Weights of a small sound classifier.
Data: trained on acted Russian speech (Dusha), 26041 training examples, 20.9 epochs.
Rows from block 7, named by matrix and row number. Each number is 500 + 25 x the weight over its row's rms, rounded and kept within 0 to 999. All counts start at 0. Numbers have three digits each. After the name is the row's rms in percent of the matrix's.
# convs0: reduce pointwise conv (model.blocks.7.convs.0.weight, 384x768x1x1), inputs 0-191
convs0.37 102:552538483516507496547513528494516517484465486476470468517483479486463515454474491485506501464514466515499511503481472457566531479481493503511502506499455490498497528448457494512497523473528479499515525501500466526520497482536487514521482502521543517453489510457494541508514475516500495533530459451496462526448473511516539491516507488465519513476532527481512507489450502520461464471467495443529531514481510475534536498479537534547471499502456515508491439496484480509531495478505497485456493502511518512545477501485452482542504499539521525474475507474553532503496461497505460502
convs0.38 096:533479507466482535495486530525472499548540454498481493481491507550495546506479491512563520487490509431548481526509503501508506506492527438491478512473507531565464511498532520481498493480496483504485486506483541480533499487475493555475519497531497486477509519479514493477505480456505553479535500509522497504506529493460526463524540483504501482521477531486543484521482462499491530485511489491511480508544485491497516511508483526470498537463477533481493501521532521468518497517507525498474477499516513458485447479494532528484475567559534482499527478473508508469501505509483524513
convs0.39 099:473564515530512507445504510544512514485456500535479501489479487515509516489515481513517484515533505510491475518513460486475469454521483483535513478460495533463501513476499480496474534475461499485514467477423487523491495491486492502501538511490506510483538524512484486521479531530461510532481505484534478515513507572534468453485478486485535541546505505489505497492509527490523433483498518521518509520544491460519487491496498522451538468560492524487507505513509493479522502499539473498506476442468471489492450491541510492506530499493505497478504475488478508456545507508528503529
convs0.40 103:529512520480513460482508461474510509520518465530508542529528533499512524438483513508508544489524516546506514507477515515488491513508505522493504490484535521514533517463482511490470502514498538466494521545510476527506553515526536498542508478458475495520497490530518539515487505495487507505493492499532463543491480470504477530492533468505482534486485486524526506515477508523459491517545537455472483501502503500505527511478518497502560502530504473497524531519541539490528480496497520509464467500503492546486448480506465538499505503482493518465492479454526506508491478472551566473
convs0.41 100:464534480464481529509461512518475532510504447499465534490495484480509478479470531502495499487509481546502511502523475495531489510514531534503511498489528484520518526493498522481511517511515480502528482514509498463500475496498501527515533488518528519488481528451462510517499525503560512492506537495500462528526558496464489510488517449519500512508469515471516513553497517463513525514455531518520484505549530470524508496517453518466500530514502509523495510492545499504522472518453479484499532527547555478499504506500529478490479490508488483516496486524505545487490478533528493479
convs0.42 098:499468563520522487464524498460511531520518543558525500535471524468545489485554516495462511499525510475513516454558498514515514435500526515497490516475512509492524503507534500478482528488486438461457490517472482508530530509508524499497496512508491503529475518483506525546505494492511535492486489500485489540490470473521520488519477481565507485496516516511543531520512499496499504462480456502484559470453548485542501519509504508478530509492517487507488455497521504467522531514466504477511523526470492522490494500493481498482481529503515494498484513471453516495495471520488494511
convs0.43 104:534502517519513510535537489520486527501539532532531473481500505495495468519498494494524487499491536481513505502491510495453483548458491531486498519553468497534508498511535470498499509511503476479507527503486512520482479513564464477510480488434459530512507496511470508530470517513528541535474471450543475524499503487509511477483486573497511539502495470498516498490494468485515468461507465495460480526499496545467506508518485494487524416499532530496541506506449476487504536510497526469482517467538480514514498436520557490521542470463497558507516503485575496500540477498481516511
convs0.44 100:491481486475542483493484489484520482483465483503545458521482468497510518514483535489499514492517496523501534474495518480543494532497444471478521488503485476468506492486540512491518483499474481473518487511514478522523446528477487530482517519468515512465490510451503508522541446441572504481503460500536528498535488494516463497536447512485490515527490499476472468507510481492508491485503496541460533496521494510495486534527491541521448509528537507521489479501571502525503483488466502498496505463508512509510452501540490519547524524461515478507547506495534476476468499457517513490
convs0.45 096:485552474453550496487514474490507487445474512507492536483479491480479503456503464467503511511448516522470521516521519470477502515529521496488554494529510533515563528498497514517507456570564527520505491510475522560500509465539475489497477483479440515492551503537549476528507471506504513535517539536531469498496495476507513477487473515539508506480466538481525470542499482494524502475452488485493514533518485519512518467494509527519492501467456500514551535549515512484542503476525487496469550509479479486468506476483488518451502489494492524493489481479524529476493513518521498442
convs0.46 101:475484501489479448528477539495470523514489549516534537473499514515531471475503465477501526503533514488502531514502467485494484529513526483492502503485505510512539511502493558448511509507504489473516497519497505532475493500507512550494516488503485469474494565461515484562501477526519527476527481516501470517524493552476506472495492469535493497528517476481495519497533491521521463473503503540524464524489456520489521486499535457499534507529515494523505486520449546447446497500517535533506529471458485483530538478515484534507507449507491465495537530478522558517505478494459488510
convs0.47 100:503503545503536489464481527472512521480484499509480463474507540489487473487468480504510473524479512516500500501478531484537514484457547498542515488525441522513517491548502543491512534490486525521580520511505488497510525438455463458571461532517515508499488447489509538470495537549487520513515511459531503496453524535504479531482501510516506484480522481490550488511547485501493516491513486540485472496521479495509512479509475492559503520476497478538481468480508490480494537492500501496537513502513506463487483534524505540497541511475513478482510480499490513508482496540476504491
convs0.48 099:470530476523479506524497530513490508503460525483497452528529513487511523534512495520504485501532473472544516507512467500535488470489550485499501489453505480484498459474505535531511521485509539506484519535446482507490546519467483488514469508482458538529525472460487519491531559519517499471533529511503470441533460505533503527511475505480466490445519492513485547491468468540528533494481534480495488434519503478500477483530532481481532522514476492553484497492501530490471505483519478526531498470471488451486537478449492478513530458487487483492549484479493529466492499513511481484
convs0.49 100:503540497482537531509506462521516520498508515505445477542489460492507470527495477457492495486459476466491473471472497486504532492494485529469551507497529478489505475491539536485500532488489500525487468475442409516517491470526466437490494498492491499524510511527466449454521450479472504497507507532510508488484529496489456517509517486468515500490498488491497490512511512514490493502497530505494556490546469507478483518464492477483472497472490525497478519525520506534520488482489531497474474525472549583540525523498546486501467499498557495529506501555512558456550520457534511503
convs0.50 102:506476513509486488534472547500519549475527449479458535509531491494476514496503548512517460510504547459498468515483549504483496489476453473522496496498510519475514509532487488471531497493497521536501507506509480520542533494511487542492458494487485542497500512520491512499569493468505495494477522466473491539526520472467502494486498563514476480510444485555499533507483508473476497479525529484485485494547526522468464484481525504480473494492482495474479485487509506527455509438456476489512440564536508497500530500495519459500495494468507490498450502496491480514488477468489505495
convs0.51 098:508470516492524515504493543547479526514512513526462501489501477505473526458480482519493497479494482491501466442546494510518495490522480518515486496484453455505507463539536498496512527499485486488468503472507477490513520543488545500552507492480524491461524481511502546545519522510494475503486492529506531526508465485486484546434499489514494513479448506473513506484485503528478455501503481519498455503475498517512479525470533490512485469466498489509487505544527491485483490490493519474503491508537512478462476514528516510510471531498474491502538474527540507462520503471474493517
convs0.52 102:545487497488552530504545458532483530524494525510522550426474488488470499492509523466489476521541489508505536492526492500501468513476495524523508480513547450484502509541514450530515499496503501509495479525498473461478513545454482464472491510523498464504504502486498487485453498553524471477508534487455483523509469487503444488475488538497468466499493552510518503488524544518489513466540523474514534531504501495509477542518516523488481547507500504502524505510485515515492533547496510484532500483498491545487478533521494511520510521539518520477475520481539504487528558522483476523
convs0.53 094:540514486490489519497568504478481523489496484497472523532507501521495479498489563496517460484456503499481493480456504470525501492523499462528490477473503512503499523445445486518488505502514547463507504521465514506529504517496546497488513481453525525485544512501509504520515518501481482506477486483493550495500483501488512524454533504535506510516528488540499513477544517494467496456499495510480475474511503450475485533482476478460466492518532483484501525474506494492542518502544485482478476516484475464506544531477547481511495521514460522514488495465537505546439473523485511500
convs0.54 099:490499523504478496479508513484512563532508467528502524522489493467513478473505506488457515496517525521460467514535519495495486468523498515501529478517470486502497553477449506501443500474525520525460520516492513481496506528482572531516490467529509534501453579473479456518461473495457482533505489482511516477519507500516544501512476530495502493450484466494503471452538514498504513488490525502516513525501533517533495442502490531512488526504507534483483493548483472484471517490493455473503502505499511508494500478488514476527504485506474501520494495486458490464494484525513503536
convs0.55 100:500519529497483514573550516514539501484459491541479483490503516489475510493506471477497544470519465497464491474528459519489514481452521483495510494548532523477539515509544495519499512499516518450486519464473497481493571411479476511518476500512502506480494446528464438507501540491513465536474516513480498481487534502431525501504521472505503517524528468527478516514503474497484470524493548554547517531525492493525505485530503487473459484522489548492489489497527524528484514457551510475506489505522490498537496532505485541491543499472510477508518505518497477453504498502551503503
convs0.56 098:486511496489520535515508505487495461482496516504514498459501511432502496549483501475516461493464461499534512494547469526509524497502526508483501547506549505490501521511467509475475446467504507482499482505486506550444532493517433512501494531473480476535555469493500520477502516521529501511494466486502440542553519457473511499468520492511543467463475530521544518487486469476499514501587528485487484508532465495512471503471533527454518481475494505504474502488496502523453489531482487494497482510489546521494496510478492469530472442536519508513490493499522509491535490495517476472
convs0.57 099:527532515502521493508486494491481454500494492457505510508502489520491491482508475528449471489490489519528591459494492485514514513535500520508488501569524496515461524509472531502482469509516455488500494516485491495535505543514494531446484492496505527473511493509507540504500490526511482492503527515482497482519502498490501528488522486518467545523518557488480459531510520454444507506532495489510464463512513527495472520554531504541470484479535487545502509527506483494488488444509474472488521494478498497533537460542511509506494544537495502505507551480508481531468488492476503471
convs0.58 098:514508520488549502475484501492483459522465520478550487462492487496476514448505554461491473489474492486508510515491456489491512472486505475504485539458527495468527482475485478520526536539495484462499518487528554452459560496490486514511481484494467489501488501490516514533502482545524494542471494513534501487470493487548461475494492480486515509481511532477517500430546502529486512500486474488467497487473513462554549508497476511504540503535527505500484515489483489460485508488489505543474539511511463538485490521494500482520510472521458522518474504488534482488501521481528513534
convs0.59 096:491511535475538535526511486532542463536538524496437567487497502511468525545514482470466484501472526516481478516476517514464528494471562477452501497511527507489498523487506518518524482508528524503470465507476467460510472538482500483486478516508457466527500479489518508518465518481452512559516528498511492481521481493487502562511454469485494491467514474466521466500544453466514501494509519473517424517432524490480443480509487488515513495508508497488532503510506514492531497516497526491551498512503521504477522513485506523505511508517468485499542543536465478452498500528520454507
convs0.60 092:502503462499485480533507541502531477504487504448515489490547483484527459525500545495519504504489495495559465499511518526450490489485476541492487535482543478523504485540517543542513515515498523531496520464473498472531468496527472513501467480482509503525541491515506520526524493516492489451492482530458510479457514486545507502498545526527501484525518496482485504446506491517493508528489501458491505471521478481473537522472514470493549485491527446504500487470475499482534499520523451495482483460495474472530492514483532541532474515529500484502536499480527471522546488475444491471
convs0.61 096:504496456515478522532497499518478512502512502494480505540475513514494496504513470524505559476439513461507469498445559520450524463493515462505470500520458490509468528519497514504520466476481481472486470537526489469509538491488496480469524502541537515474512528483474528425523526486488483547466516504518499493482455521511460481493490505525512490507502500521525511514524539471476515505542500505473493510497487532495484511512483525470514499492506477503457488496505504526519502553522489515517482496495533486490492477484489530475478485512472561494499511527463490533515533563499492516
convs0.62 101:520502536489523530482502488481486453494509454500556479499485504532550543518494505520513465462474476512459492484450523512491509505465456494525512529507517498540486513526526505494543488490487478513527502526503499506513534537526485498504461481509513482508466450524530471485501539518522530551464487518467465514526480539553481461510510515512501502483488489479474493510479514525475499495484539547480455497517479491496533499488478474532512511509493507532529500547461485505535484521550427534496522480505485475459503543520535509510536498451498482503496511504507488494525492498553461543
convs0.63 097:487457544515466466498516503508489459504489473503494493489479493486477460493513513506509480536466478526473475491544510509496546479491474505491494449518453511497477489522528527489510513498471477479502487498525519517492488480499484506455538532469514513488488547516508521534556516483511462488497509494491525524521462479481443471489460536466535479504436526514463476477532540496472490525484466487462533479548493468538530482473529523537510516495518469507480449492479522491490480567496498477499551520480484539530546515456463518477530505494454501527523502478513479500508548481495486483
convs0.64 097:510526534508492481480501518487487485468542532538486470511496533490483484518505452523477475486496500462466486498512469497489485489522493523472502474522513505508488483493464575463520488493492458478523567515471470475475510520477510452482473534504461496473531488495524481472523470502500496484465477492491494518512472481512521485510462508508522504509486480502479508494505503499432517457525483492479434489468499555528531507504449505524485475462508525488528544503484522467472506446498495534506497489489481505481525468492470524490449538487538496494493490526499463577543475525503494486
convs0.65 100:521510504494481516509479478506496471503511518506531512479497531494465480543515525514485500501492512498501481457498541506460525482487507516514454498485512503496500507479500547491519488459464519475501479502488449478483470531529458518512530486527524532530518490548484496498512537522476538503483473502493522455486471471503588486463475518524522522509537475496503486526557530457495481512523503491517462496478505487514470462493492489467515496510503476535504475494478518502481507533469509531513451519494515471457498517482495501478462486479499489513525486536510518469537517531505429445
convs0.66 101:515500499504536508493502544492495493483471524520477487503500517486489508510502486526460497506498530515529475484499524478515480538514541537500501467485502470480525503538489507530511481476551478491467550515489536467513495483506481523461517497442500528498526488497500477463490495481484532468488545501506537479519510519470462508481528502511518532445487535465511528521496493512461485484477491439521544490517490537465474514509481478529472483442458476511494496468500535478558503498509501469486477456498507500505512504521498509522511507497485448505491522514526464482495501526510507520
convs0.67 101:526496524506470502520489484518530485526471493502553516522495479496498494499494479542466484488525491532459444509471466454505513524466506492462538491510499514485488485514506524462507521489496485514539507493544479507481531528491514480495507474472503509535549533494477483497466489553509448525504455515516491482489501516490460533501509490456472506484562500462526537471487459523521500525478526531516519499508540514462507466458476522533477514494511521527497540530505546509439522533458461454502487492498510490518488512482510511547546491483468498524465542497469503513502516459485469496
convs0.68 096:508439483490463480534457529496487494497469447474518468521537464518512504472486523510488502472524497524514479495505483468529540516471511507512528478521544485478490514462453473485499524547529517500511461489501499513493515485512478485478487506465482480527523496519533511468530469501486498467476534503527489471450477521520504495556506515496479535513505531487516525454498525502464537515472476536492514477497475491527513523519513484497481516502491490488489497496444496489472499494503472482492497484516528539494484499479511466513473498541526530412464495515544511501484464526486555503
convs0.69 097:516491484461487542461495504517542489521487514468500456506551479471481482444511470481442440536472451472475515524513491531469540480523503524500507522505483484509480468524520488461504501530516487483502505516518472480518517521458486470475470527537499479492478478517499490526508473510476518496521462493500493495486468486494508507526468521500471519538536511495529499483566527523511492479477455487511502508491452528517481454537515461502492487508516458487516500519495454501458476501488464474490476509479518471465484523507495560478506453518431464557487528477529469462443527499504476483
convs0.70 102:460533486499509486513500489506486523528475498510546469517485481442481479498476499518486475495518466523508448530484500474498503485486562524549481496506539481482510543509449506469511523537489505464478503512498452464508452497523468490480553506490485522555515500515528470501521502536507497509506484525487505525532496508512510497535515495497541486483539496506477511464499509563492535517503509489518550515534481491523468496485519546498478491487505491507486494508479495495494530470494533452507503524488509462475481444515500477520492501502526496529477513496509503528470491510493503512
convs0.71 102:503515478525522525525510493430489469532490482482475511520456483481539513448505501474486513469502495485488483494500509513542520502488493540513485503497491495470503512533461515495531501461499481490492493491513508474500504533500472502541561497496491494505469529507536507510575474498479527521493486481571524442477521483519495477458472427495469469454512564523472477456488478473506518524512527494524495506560490471489471484490521496503482499482531492515535489503541484470477514515523482456477518500481514482495457538466468480536490464503486481493455468504487492448484480528490519515
convs0.72 100:508538472522488563490497492517494488474516465535482460516537503488478480495533519472535505507468543452491515495517529551519511489481535518535500516504536499479477551511521458503516507555512531502489494523506510475514509512478488506511501518481508477491451486542468470518521499453506479538480489528498521501474493539475484495551489519520482471513481493550522505554495489501508472488483531532482490533519494495503525540464486483468529510524520547509488495458475483512462481489515507494533482508502506493541499489482473493481491473516479480524474554487476492522502523463496519514
convs0.73 096:509508464495490499500505484491491477512468500523529512499517469481538487472495453476513460513483487504513522497500515515477501490506470507500470491533481563506504501467490499521464491491534529499513492499518496494532479507486477510521466464494502504509504508470549515486485509484494507517504447525478512496488471537541493473515535493536484491523548478508511494443467496469442518515524495535513489542520465442546495426482496485506494503560493519438522537492490499474498473512481495507474549492506522477485448541552501528460463531553512484527506499479436502517462509513513489506
convs0.74 099:501523491499471501529471464492486518477524507490506439495526440486483498491499506508537497487514515461507475520471537518483469540499484533567510484497538473536486484483498494512496496520505506488503530489441501490520538512525470487513528506528491509514474510544475516504467496536530515487504503509473495492476510518506476480488484505485500468505508491501466505503552507501509498483481528525531524481428458472496493502462485509501462475522476516479520472466459532481494523500507478519518489500501495527533520486471480488468501478463518529517455474467517503462515521495519546453
convs0.75 098:501461506498510493466521476481542509521473507472485521500503516504487506506496470510452483508468494516481515508481540527487477446544470500496481509555485503487497476489531513462541472522494474492495482537478474475516513513458470500515539476503521515528508472519496520458519469497444524497462488538479483519506495560564465456516505481520506474489513481504492500476500497473481500478530502525517437468516499516476523501516502493496552489564542514503530503508481551521479505494461560453485466512499498456486523444508512454520585502492507519496507515507472489532504484477495544465
convs0.76 097:492498474491518495464475493550472508454542520518509489490508513513497514513480452535500489489563510512524509485488462479501469545507486529516480547524524492516462545528471491533460499512539491511488480516537515511545496446491503531485489512483558519488502502451514519495497462523482526500520502538530467505503445502498450530530461524493464499536529535531518536510514488479514518496523439528446507477544506500500483495459531503481494487511492477520456501520514516478514496484476478517508578515493552516547511474436458498496466491512510495470535479507479517514498500510555519468
convs0.77 098:539492506474487496485526505423541545499543496498507514503495510493462475479486505513512473502525497511486491471538491484492531493447478536518500482487494479469518501528488504525461536513561513537453495513482451502551513532511487498533448467508545530519524491495510493529526464492472504468542502469440486487480536534463504513513463549532477526485522491497527514487519500537504478512498515489482485528475500455537482482531537481524490500514475510505547450514512488506537486472509507499453472507507464534521537505539504491541514486458507463513490463495534534465470493507523524500
convs0.78 097:516535474520490505500496535546532512504496501515479505476521487532510495527520519494503457510492501545507480529496559520531486502485514524495465534533502454496488461520488493522556480481499522487500516494483483496473501492533487493483502473487485541551533539474508521484503491485495490522511476473519495521500487512470548555503544528501481527502487508490507529469555516508508550465503493469521495451470490492534504530489485512511496450456510488507504497486515465408521492464499487549546492487497500492506516475462538502492490429536481510495538504494504475474471512481493477511
convs0.79 093:480484491506493466492512529474492480494516501485471469515461505535518513517519505527491503529518503468452519476467480521493477472496512464560496473532476498480473475484476514498548506495495505509494505508517499472514484475476512533557475504525474453490468509457469497521514550527497477514512528546491463490484486514476503492458499524499477487488519495510507528540508509514532508495502538524515420517446492517474507485496504540505458515489552541483513494526507503481477520479468499509537510518466472536460483519528506489496510513540534502497528492511524494510506548454476505483
convs0.80 101:482493489485509531471503517557503488520501481515504490480494487495510517551454489489542513497440518531480472476516548469492504475501509514434533514532486474457539469487479512511498503501518509454467514465512496567512525515504511541558484480485476518511538518526462501499474536512503512505510524505491446549496477480501528469521457507476532465486464504526466486502457478551531505486509471517476513461503479504498519473476520489490466522501503480479503548460481475498489487494489516516506511481511500458483499498521523535484528468558531584495535493498501516510474507455504525470
convs0.81 096:484490447496526487485503552467513490517511519525521505489498500521485492497519504552491485494505510506520517505481482481454502475479495475530523559530518514560537499492502486546509478523509477501510501502512507471465435494495484505480507518476465497520485457482461483443454462484452483501447529462490496517515468469578555516487463472531437517536540510521506473444505475486454492515501533478477499509514520487506519478492498495503512487535506510506504464513533478493481540481511496513520496506520466498468525461505506552486543516546491499488501524484499530506498494490461449493
convs0.82 102:517485482507499554516505530513509490474491532444467513550468505492519462456498486477497514537469474514484509528500521492470485479479516507491546463488507463510546485490499471532487505515492502503495478533532478471518517454499488526498508491522522496502481560509476481535540456478454486537476491503550481507470511488498457527548492532498477471566518487535489462493492516529491509567474500463508490478543518447511546498554539486483537522499498471445498527483504501444518567476505453482490499494485520504494498533523483546544532491514525539497509453478544465458501515488500486462
convs0.83 099:484495488502513473529505520525554511479497492482498488520514484512521490526503531503529468530491549539502495543536497536492491475497468490496548467507492506491523493467492523494454522515529503491507498479485551515543502523489499494538460489470540509519530478488497454498492558516498549501483475517483521514491498469504494537526490468483471518502486522509466545499486493460508494471502473476497516512470496458491508498532506470523473553510453540510507469528532501527473520501535523558495524499505494520507517500545514518516471545473501497514500548511495482459467488473470534502
convs0.84 101:494503480522493502472487479498476478514477481524498501471473538477457490522487455467475469494496468509451478526495505501516523478468549512532470513504486471503482487464521515503552472515459488462508522484503497498525470495478507461492498469510468534523512510482539522461515519505470529462492514524507488472524506469546538528527503509511495509503522482514520576468475465474486502537461506451512532441520491475479478506476526502481519509468470512481526580455484531498479469518485458520497513525497479495537482481524495499494476431490501508493544533497541509531491504512464488467
convs0.85 102:447513520486512482503515483503537534514483488479496506505523510488498481515469522518511510504473512459493524503522462494528482488486524505476489516483471546528499474510507491487519450458522515498520501513496545510477538480504488520479543502516527525513501586437501478501481518478533457485510466504479485480482524510487478473521506487478501478499509508490513509481478504474504530481510512483502490510451534514440544543505507525475541519516518519544512491500485509500523482524472512477528499512491497494513532495538511497479550529522545443472503530470503529532484485484507500492
convs0.86 102:507499510468513511481469487469488514514505519480514473516473541526515550484482539513539495468475491483493518507487538456543509453503503522508476519538507505508484462488581491498489513449483507506481472458509435492445503520507479474487513447556525505501506501519575497486522486475534558486493465537482481518500471533472468518542523503499506503455519539525512483514519490524558490507495478504493539533533477439506482496503480504483481488480513507497508502485498471479522507511477495487498503470488485529500528435477504510511471508466556493514544533487503523524491466521505486514
convs0.87 099:496476517513493523503461498511529545535474493502537568516510505527492476449488504520494489530512543496480529459483476473487484532528563485524498531477542479524440529491515481509493504512550542486458492518543492544456554506443490478500497513477489444528520531516436487517473541509506523506501517510458449462515522518531517533514523496470522501496514500507521470539488503483458523512490544488486499475504516476469518468443433456505526514470525544510517533464478521548530506497532522516492508499442499521502557490508500481468508550507532434529535471499486543439487526487490521527
convs0.88 092:444495467538482507536514507505483464476454510474489500546564544490488524507539499514519452485512521507480494454515517510459475499516506472440504545505532510481496538542507510526523502484518504502537478467459502500533487511522493511480472512538542460468502472500518525505509522496509550482501479510528468475487474530478469538470542515537490486495505526513455479484518450467480498497525479545508463525501480509481538490493497521555473509529497496519538517507475507515521481469422468482515553492496479494533500484465486529505524519467510556480469505473502518499478461550511522487
convs0.89 100:471538519455562458519537512516542504494490526482517487511535523544508544494530506504469493520449518499538503505524547488507513475476475473542535480468511520524495540517513492491458451505458501455495496499536513495534549534496513487517454483553539485479451491535526491496513515479478486518510541489501509486525429490538497501478496497542495500492499510482501513481489447506493492506459487467510532532500501506455506477484504508543501499463478517522560484461500495504515541504492456531512466508490487542505505520537475503542479539509539495497462500514498492510501511521501450536
convs0.90 104:459501486466480502465485519502469500515481506512518503550497535478500470479503531475498474501515478520518499516501497548533522506441447483483478471541524500506528490511516514443499495494492498470493479469483529506498436519545511467503518525481512506509507498507522497525473504481493476448486555521525523486489465513510504535474484490463505512501441538486541532446505512516508511513472480474488487480481515453481530477497470475484508481528514476488506527508522525477489526482543504529474487511481506491529454482491529532492470496480489532517481480503480496487504464448525476504
convs0.91 096:506500522543491526541460486515447492536501499475503485513507488542475515465473468468515518506463479495446518548514556515479536488493508530468501518514464486456437493484464533498471516509510509536485507471481531482487519501504496495498524488523484453493476532472513503493468482509466533482516491523504535472517477506514512501492486517517468481531485500517487456503481455478529500495503466494503560506522479491515458497585533489464502472489464508529504502513468470518500488491466486504498531480496534531492500494538480484561481523511515514501488494504481504505502464468456514517
convs0.92 096:487500512507481506546482505468485530510523475486568484531476515484510512466471472493521541487515540505490495507493498513507512502510484495438498487530530495528519552466530507517502516469480505499492540482501491498478470454487496498479493502544525499537504424464477452507506515493532539492534452506462532481509517473506515518485523512482485481493520523518491503507540454577511546479511495528494494483481536492515504518521497519530459464555491588484537523516472514498469507485491496482481471469502486494489532459479512471486529502478478512510464503524529518529510529488491513500
convs0.93 102:458483490503475513512512505500511543515530475499511436487540475528487442529476518519477523485483480501480498483449486485509509423543510491517479520492486479527485513469508521502484479510494523471538540509507460510502469510478502507463494512505540523528502547514510540489500475500484519514471489517459493459520512509488543501519511513476511467548513444481523482464528469522513497485553465506488508501516503475517499498516484481512501492438500499480529542505507491486516487508492485508490492480478504488440526457493494489469529481500489494532493482534514550541511490515544477490
convs0.94 098:468476433516451468457513485499466517494493492550523468532489495472506503498532502530475554511497498525555505506484495516515479535507473505472513495449520494498475523504455505517529541478507478490473524452511502480473497447491486488480444480512485501505518527524509474517476498494528517447539466492451501514525504523521520506509500486451492488501518529468487533516510516499474530486480517502527508517492469530457524524488483497516465474478520496479486496497532498495487486490478479482543485508529477504531479468478515502483501520470491539555492475459501493500482500527481489505
convs0.95 101:482452481487455516546488465519519498513519449523504501523478524467450486481520493541436509522489499507464498489512475516517464497482521511484499489521515486526486529477471550460459520455478500518506514515537521438464513440538523507469474467516483487477483499517501471495519476534468506550538504539526494518449494468501549456483460454515514507516509494467503482504499530506488556498473482519474517533511474477517467535459489487464491556534483515539486517532490470531555492525521537542533489489523539514473522497526496508505523460472464495534506527510487498521490514517501504456
convs0.96 097:491468513500474480454505502525474499477510523476516509499526522527472473553476496512500498470501517514509485507484493502518484456489462494468510518458530480510547497507496514541528501528533502520507526458507550487536458546497521490473502464521505512531484506475470500494475556489488484490488545562510515524460481530514514472486493495490523542548536489482521473509471485519553525510460464493479488498493499503529507504520452499536494448495498543545458463511508450513490520496511486503497461516493496507554509495474510472472482500500491459484506525519512561531489539509483544455
convs0.97 101:505525468472457556521493514477487512478493495531482499469528499508461498513523501467508496484478496536529503526507517491491506474487468479492465477495506535539523479486490464492513476492497507532474488508465502482502499528483502486499467501492469505480535578510479512467497524461563481456497509500486523485484500490528532466500484480468524488482521467477492480484471502494502509496498565490472511509552514503486452486506489479458492502522456511522483516500501521494534529504488464451511509497477526494499493564493548502504483513539448502486485549458538506491479522474491511501
convs0.98 099:468462512497524484466527508481488491478469476492491506514516477531555506504484515516511459495479497503529449502527503520503437482505511517499478504487519564515530509499491546512436532488508472547501537503492510477474547474484503545488477523523490510509478492487477496513479482482513455486482504506485475525502503487532536511502500473506484484522517469536518534512470504580513521512479496532500511533517537483535491520520505502518483461529461535511544494517515461512541513518515497488524511553505520503442492541519495512483511535500489513505466486507464461480497540446509518497
convs0.99 100:474468516493495562459485514501500530467503450488496515526487492486450495511477486490485510471449513466463502472524498483486470458484525464503521443472485558475530530476470517500491495508418521491522487484485542488498520497510479487475529537505468513483517513512442524498478514497478469474496518504505464536472477508497492495495451475505492467508503516492462497460502533493481499499516529512452493509514479469470498480482534531510502456515517520494492506499502456520537480503557532498470478572502493509502439487466485480534501520547507503497516509484540483513526508463489474495
convs0.100 104:555493462476471453516479464467499487507510518557482452472512466501511518484485453514499510467462492527501483524468491494541490523543472496510492453515532479555504505475464505478523509496504510475483506456507521485501489483535437501525506477533516479492487545471489470493496457512529451465524523459518502513481501483541492463539480504525489454502468507520525451543511484468465534518460496505529483491511517547474520487452498499484450504487496506506558518481506510506473504457480499436482477491465549536507492511501476490494491539507560487521491469510508513506501487498470517491
convs0.101 099:514522487495492519461485490474519497522507483502526513497535494513520499535524533560469515482485521505508535507503507526516520463505460496462452496572523498505465529490546540470471476522490484486514554543513506538533512520518467528494488538484565539477466504499456482487487502504550508480503495516468517516530551468500510486485498480522461443543489502536481505487527487495528471498473512489511483479477515479479524475499510531538482486459488513478504512490494540474538500486484489533537494511496494488536518468487499501568537530479498524508497465521497517498484525501570478506
convs0.102 095:481517515524511508514436469484539530494544516506530517517468494504494524498511480509521542546496531518449535564502462498469506491453491497491534519512503520535504503477496512489540543485522527475525512488486481483483549520472488512501527490490473515511513525507560500490536497553518468510511515513486513452527531468546494501514508524524507516496488516504519474489493518487517487520481485491479485494512480508538515533462538496498490533504540506508492527541468527500487477463497493490478480559525506487505452499485489509504491528508508508485504521528525500527530491517453519469
convs0.103 100:469499501523551505480487514486475445502517521490501493490533507467509510496480487449484492489527492555486499540541482495477498512480521469519525545468484514480510446508495449485524497543497479454512477508472471501505477474504505525448516523518525474495468479500484478537490495490514465548508493521470469473484496504500476502505475518472480493466505467469479477509468479465462493481527494489479484452518469479492509487447489503474471508504491509511501512499502520474491480506514479431515541460484508501490548488504500479491502481499454496542463506512514463500475512543495503479
convs0.104 100:567488522525515512482512534525534503554461507534483523453514457500486522496484539527484505477505489452475508482502496494503502431503537487475506512484468480482498499526534486537515533493504499467518470475477475460525443485547523493498484504481480498528523487494518512515502475502474500494455495514511503503487459481515487502507496532459479535472497473479499532471532541499479492494496536512528517445530540477485531533498523475460483500454502496463493543483518523516462493501455498504536540503491460522510529491494508508501449549464496513517511516500559546482440477497476520471
convs0.105 099:495475492488485502508502562484524535450486448511468538523514477496489507514475472490524494510517447518496548498520476472526507480503554500539523538528486469484507512527426557448419489515531484479467510496514499499512522470512472503469500487506538488483514484532465469518489447527471515500466504497501485498468490500525501463478495534514475483513480511503540498454508505525531519505497485501527518534478506477490518499504535518514478498452475527512554520478527497522483480511503475529470506499552468504508494537536480511459498486489490451499522559470515462494516507478506506508
convs0.106 100:506460527482516499487543539524530471499497502490496504496486526474473498516532466480506481467515502503526485496460549480498489486515531485509463498527472539476507489505482508517534512495531509499516471513508501521491508510499475485470522471482513491535476570496471525499482498481537513547486496512485522524498518469520478481468529473486502527548491502501528532523523462463489453463538490479503476488466502537501436510491517524474494476548519464511481513531507503532466537472495494497451515573471495561463529540497485534506538487501467493468483483530497427476495464500467484494
convs0.107 101:497493466483463499531521502454486510469461531475547495514525496470513527543501509511514509488482483481476476486474480474483482501496503555498506493499521501536480528513503464508428515470500492542490503480497478497532485533526535505493517528442497488472524534532471481511490459511479494503464474542481495495455510490524528487506525510496477506504545499499482497511457488470467469489468476514532518503500464582527479547496518477469460533503479520530496463536445532459499507480534511479483466501463478473472472500512563476479490494520479489479449534502492475451487483462465527503
convs0.108 103:512457508480465519486531471502510492533506499489537511567510528515522522495491502476504516496505499453449503526460492475535507535462510478516530476469465445557491494457511504503507504487485534507468518457479497498549501528544454497509480525509494434499548496501473528494517451515437488505496508471487535524466457494512488536536468532509511505465516538506525470509473486552460490476495460488491511513488509504473518504481547509492470512492477514502528508546528516518498497485509525499513505502494511499525507513491481477517511496484499478490534537483500546537530533501535471478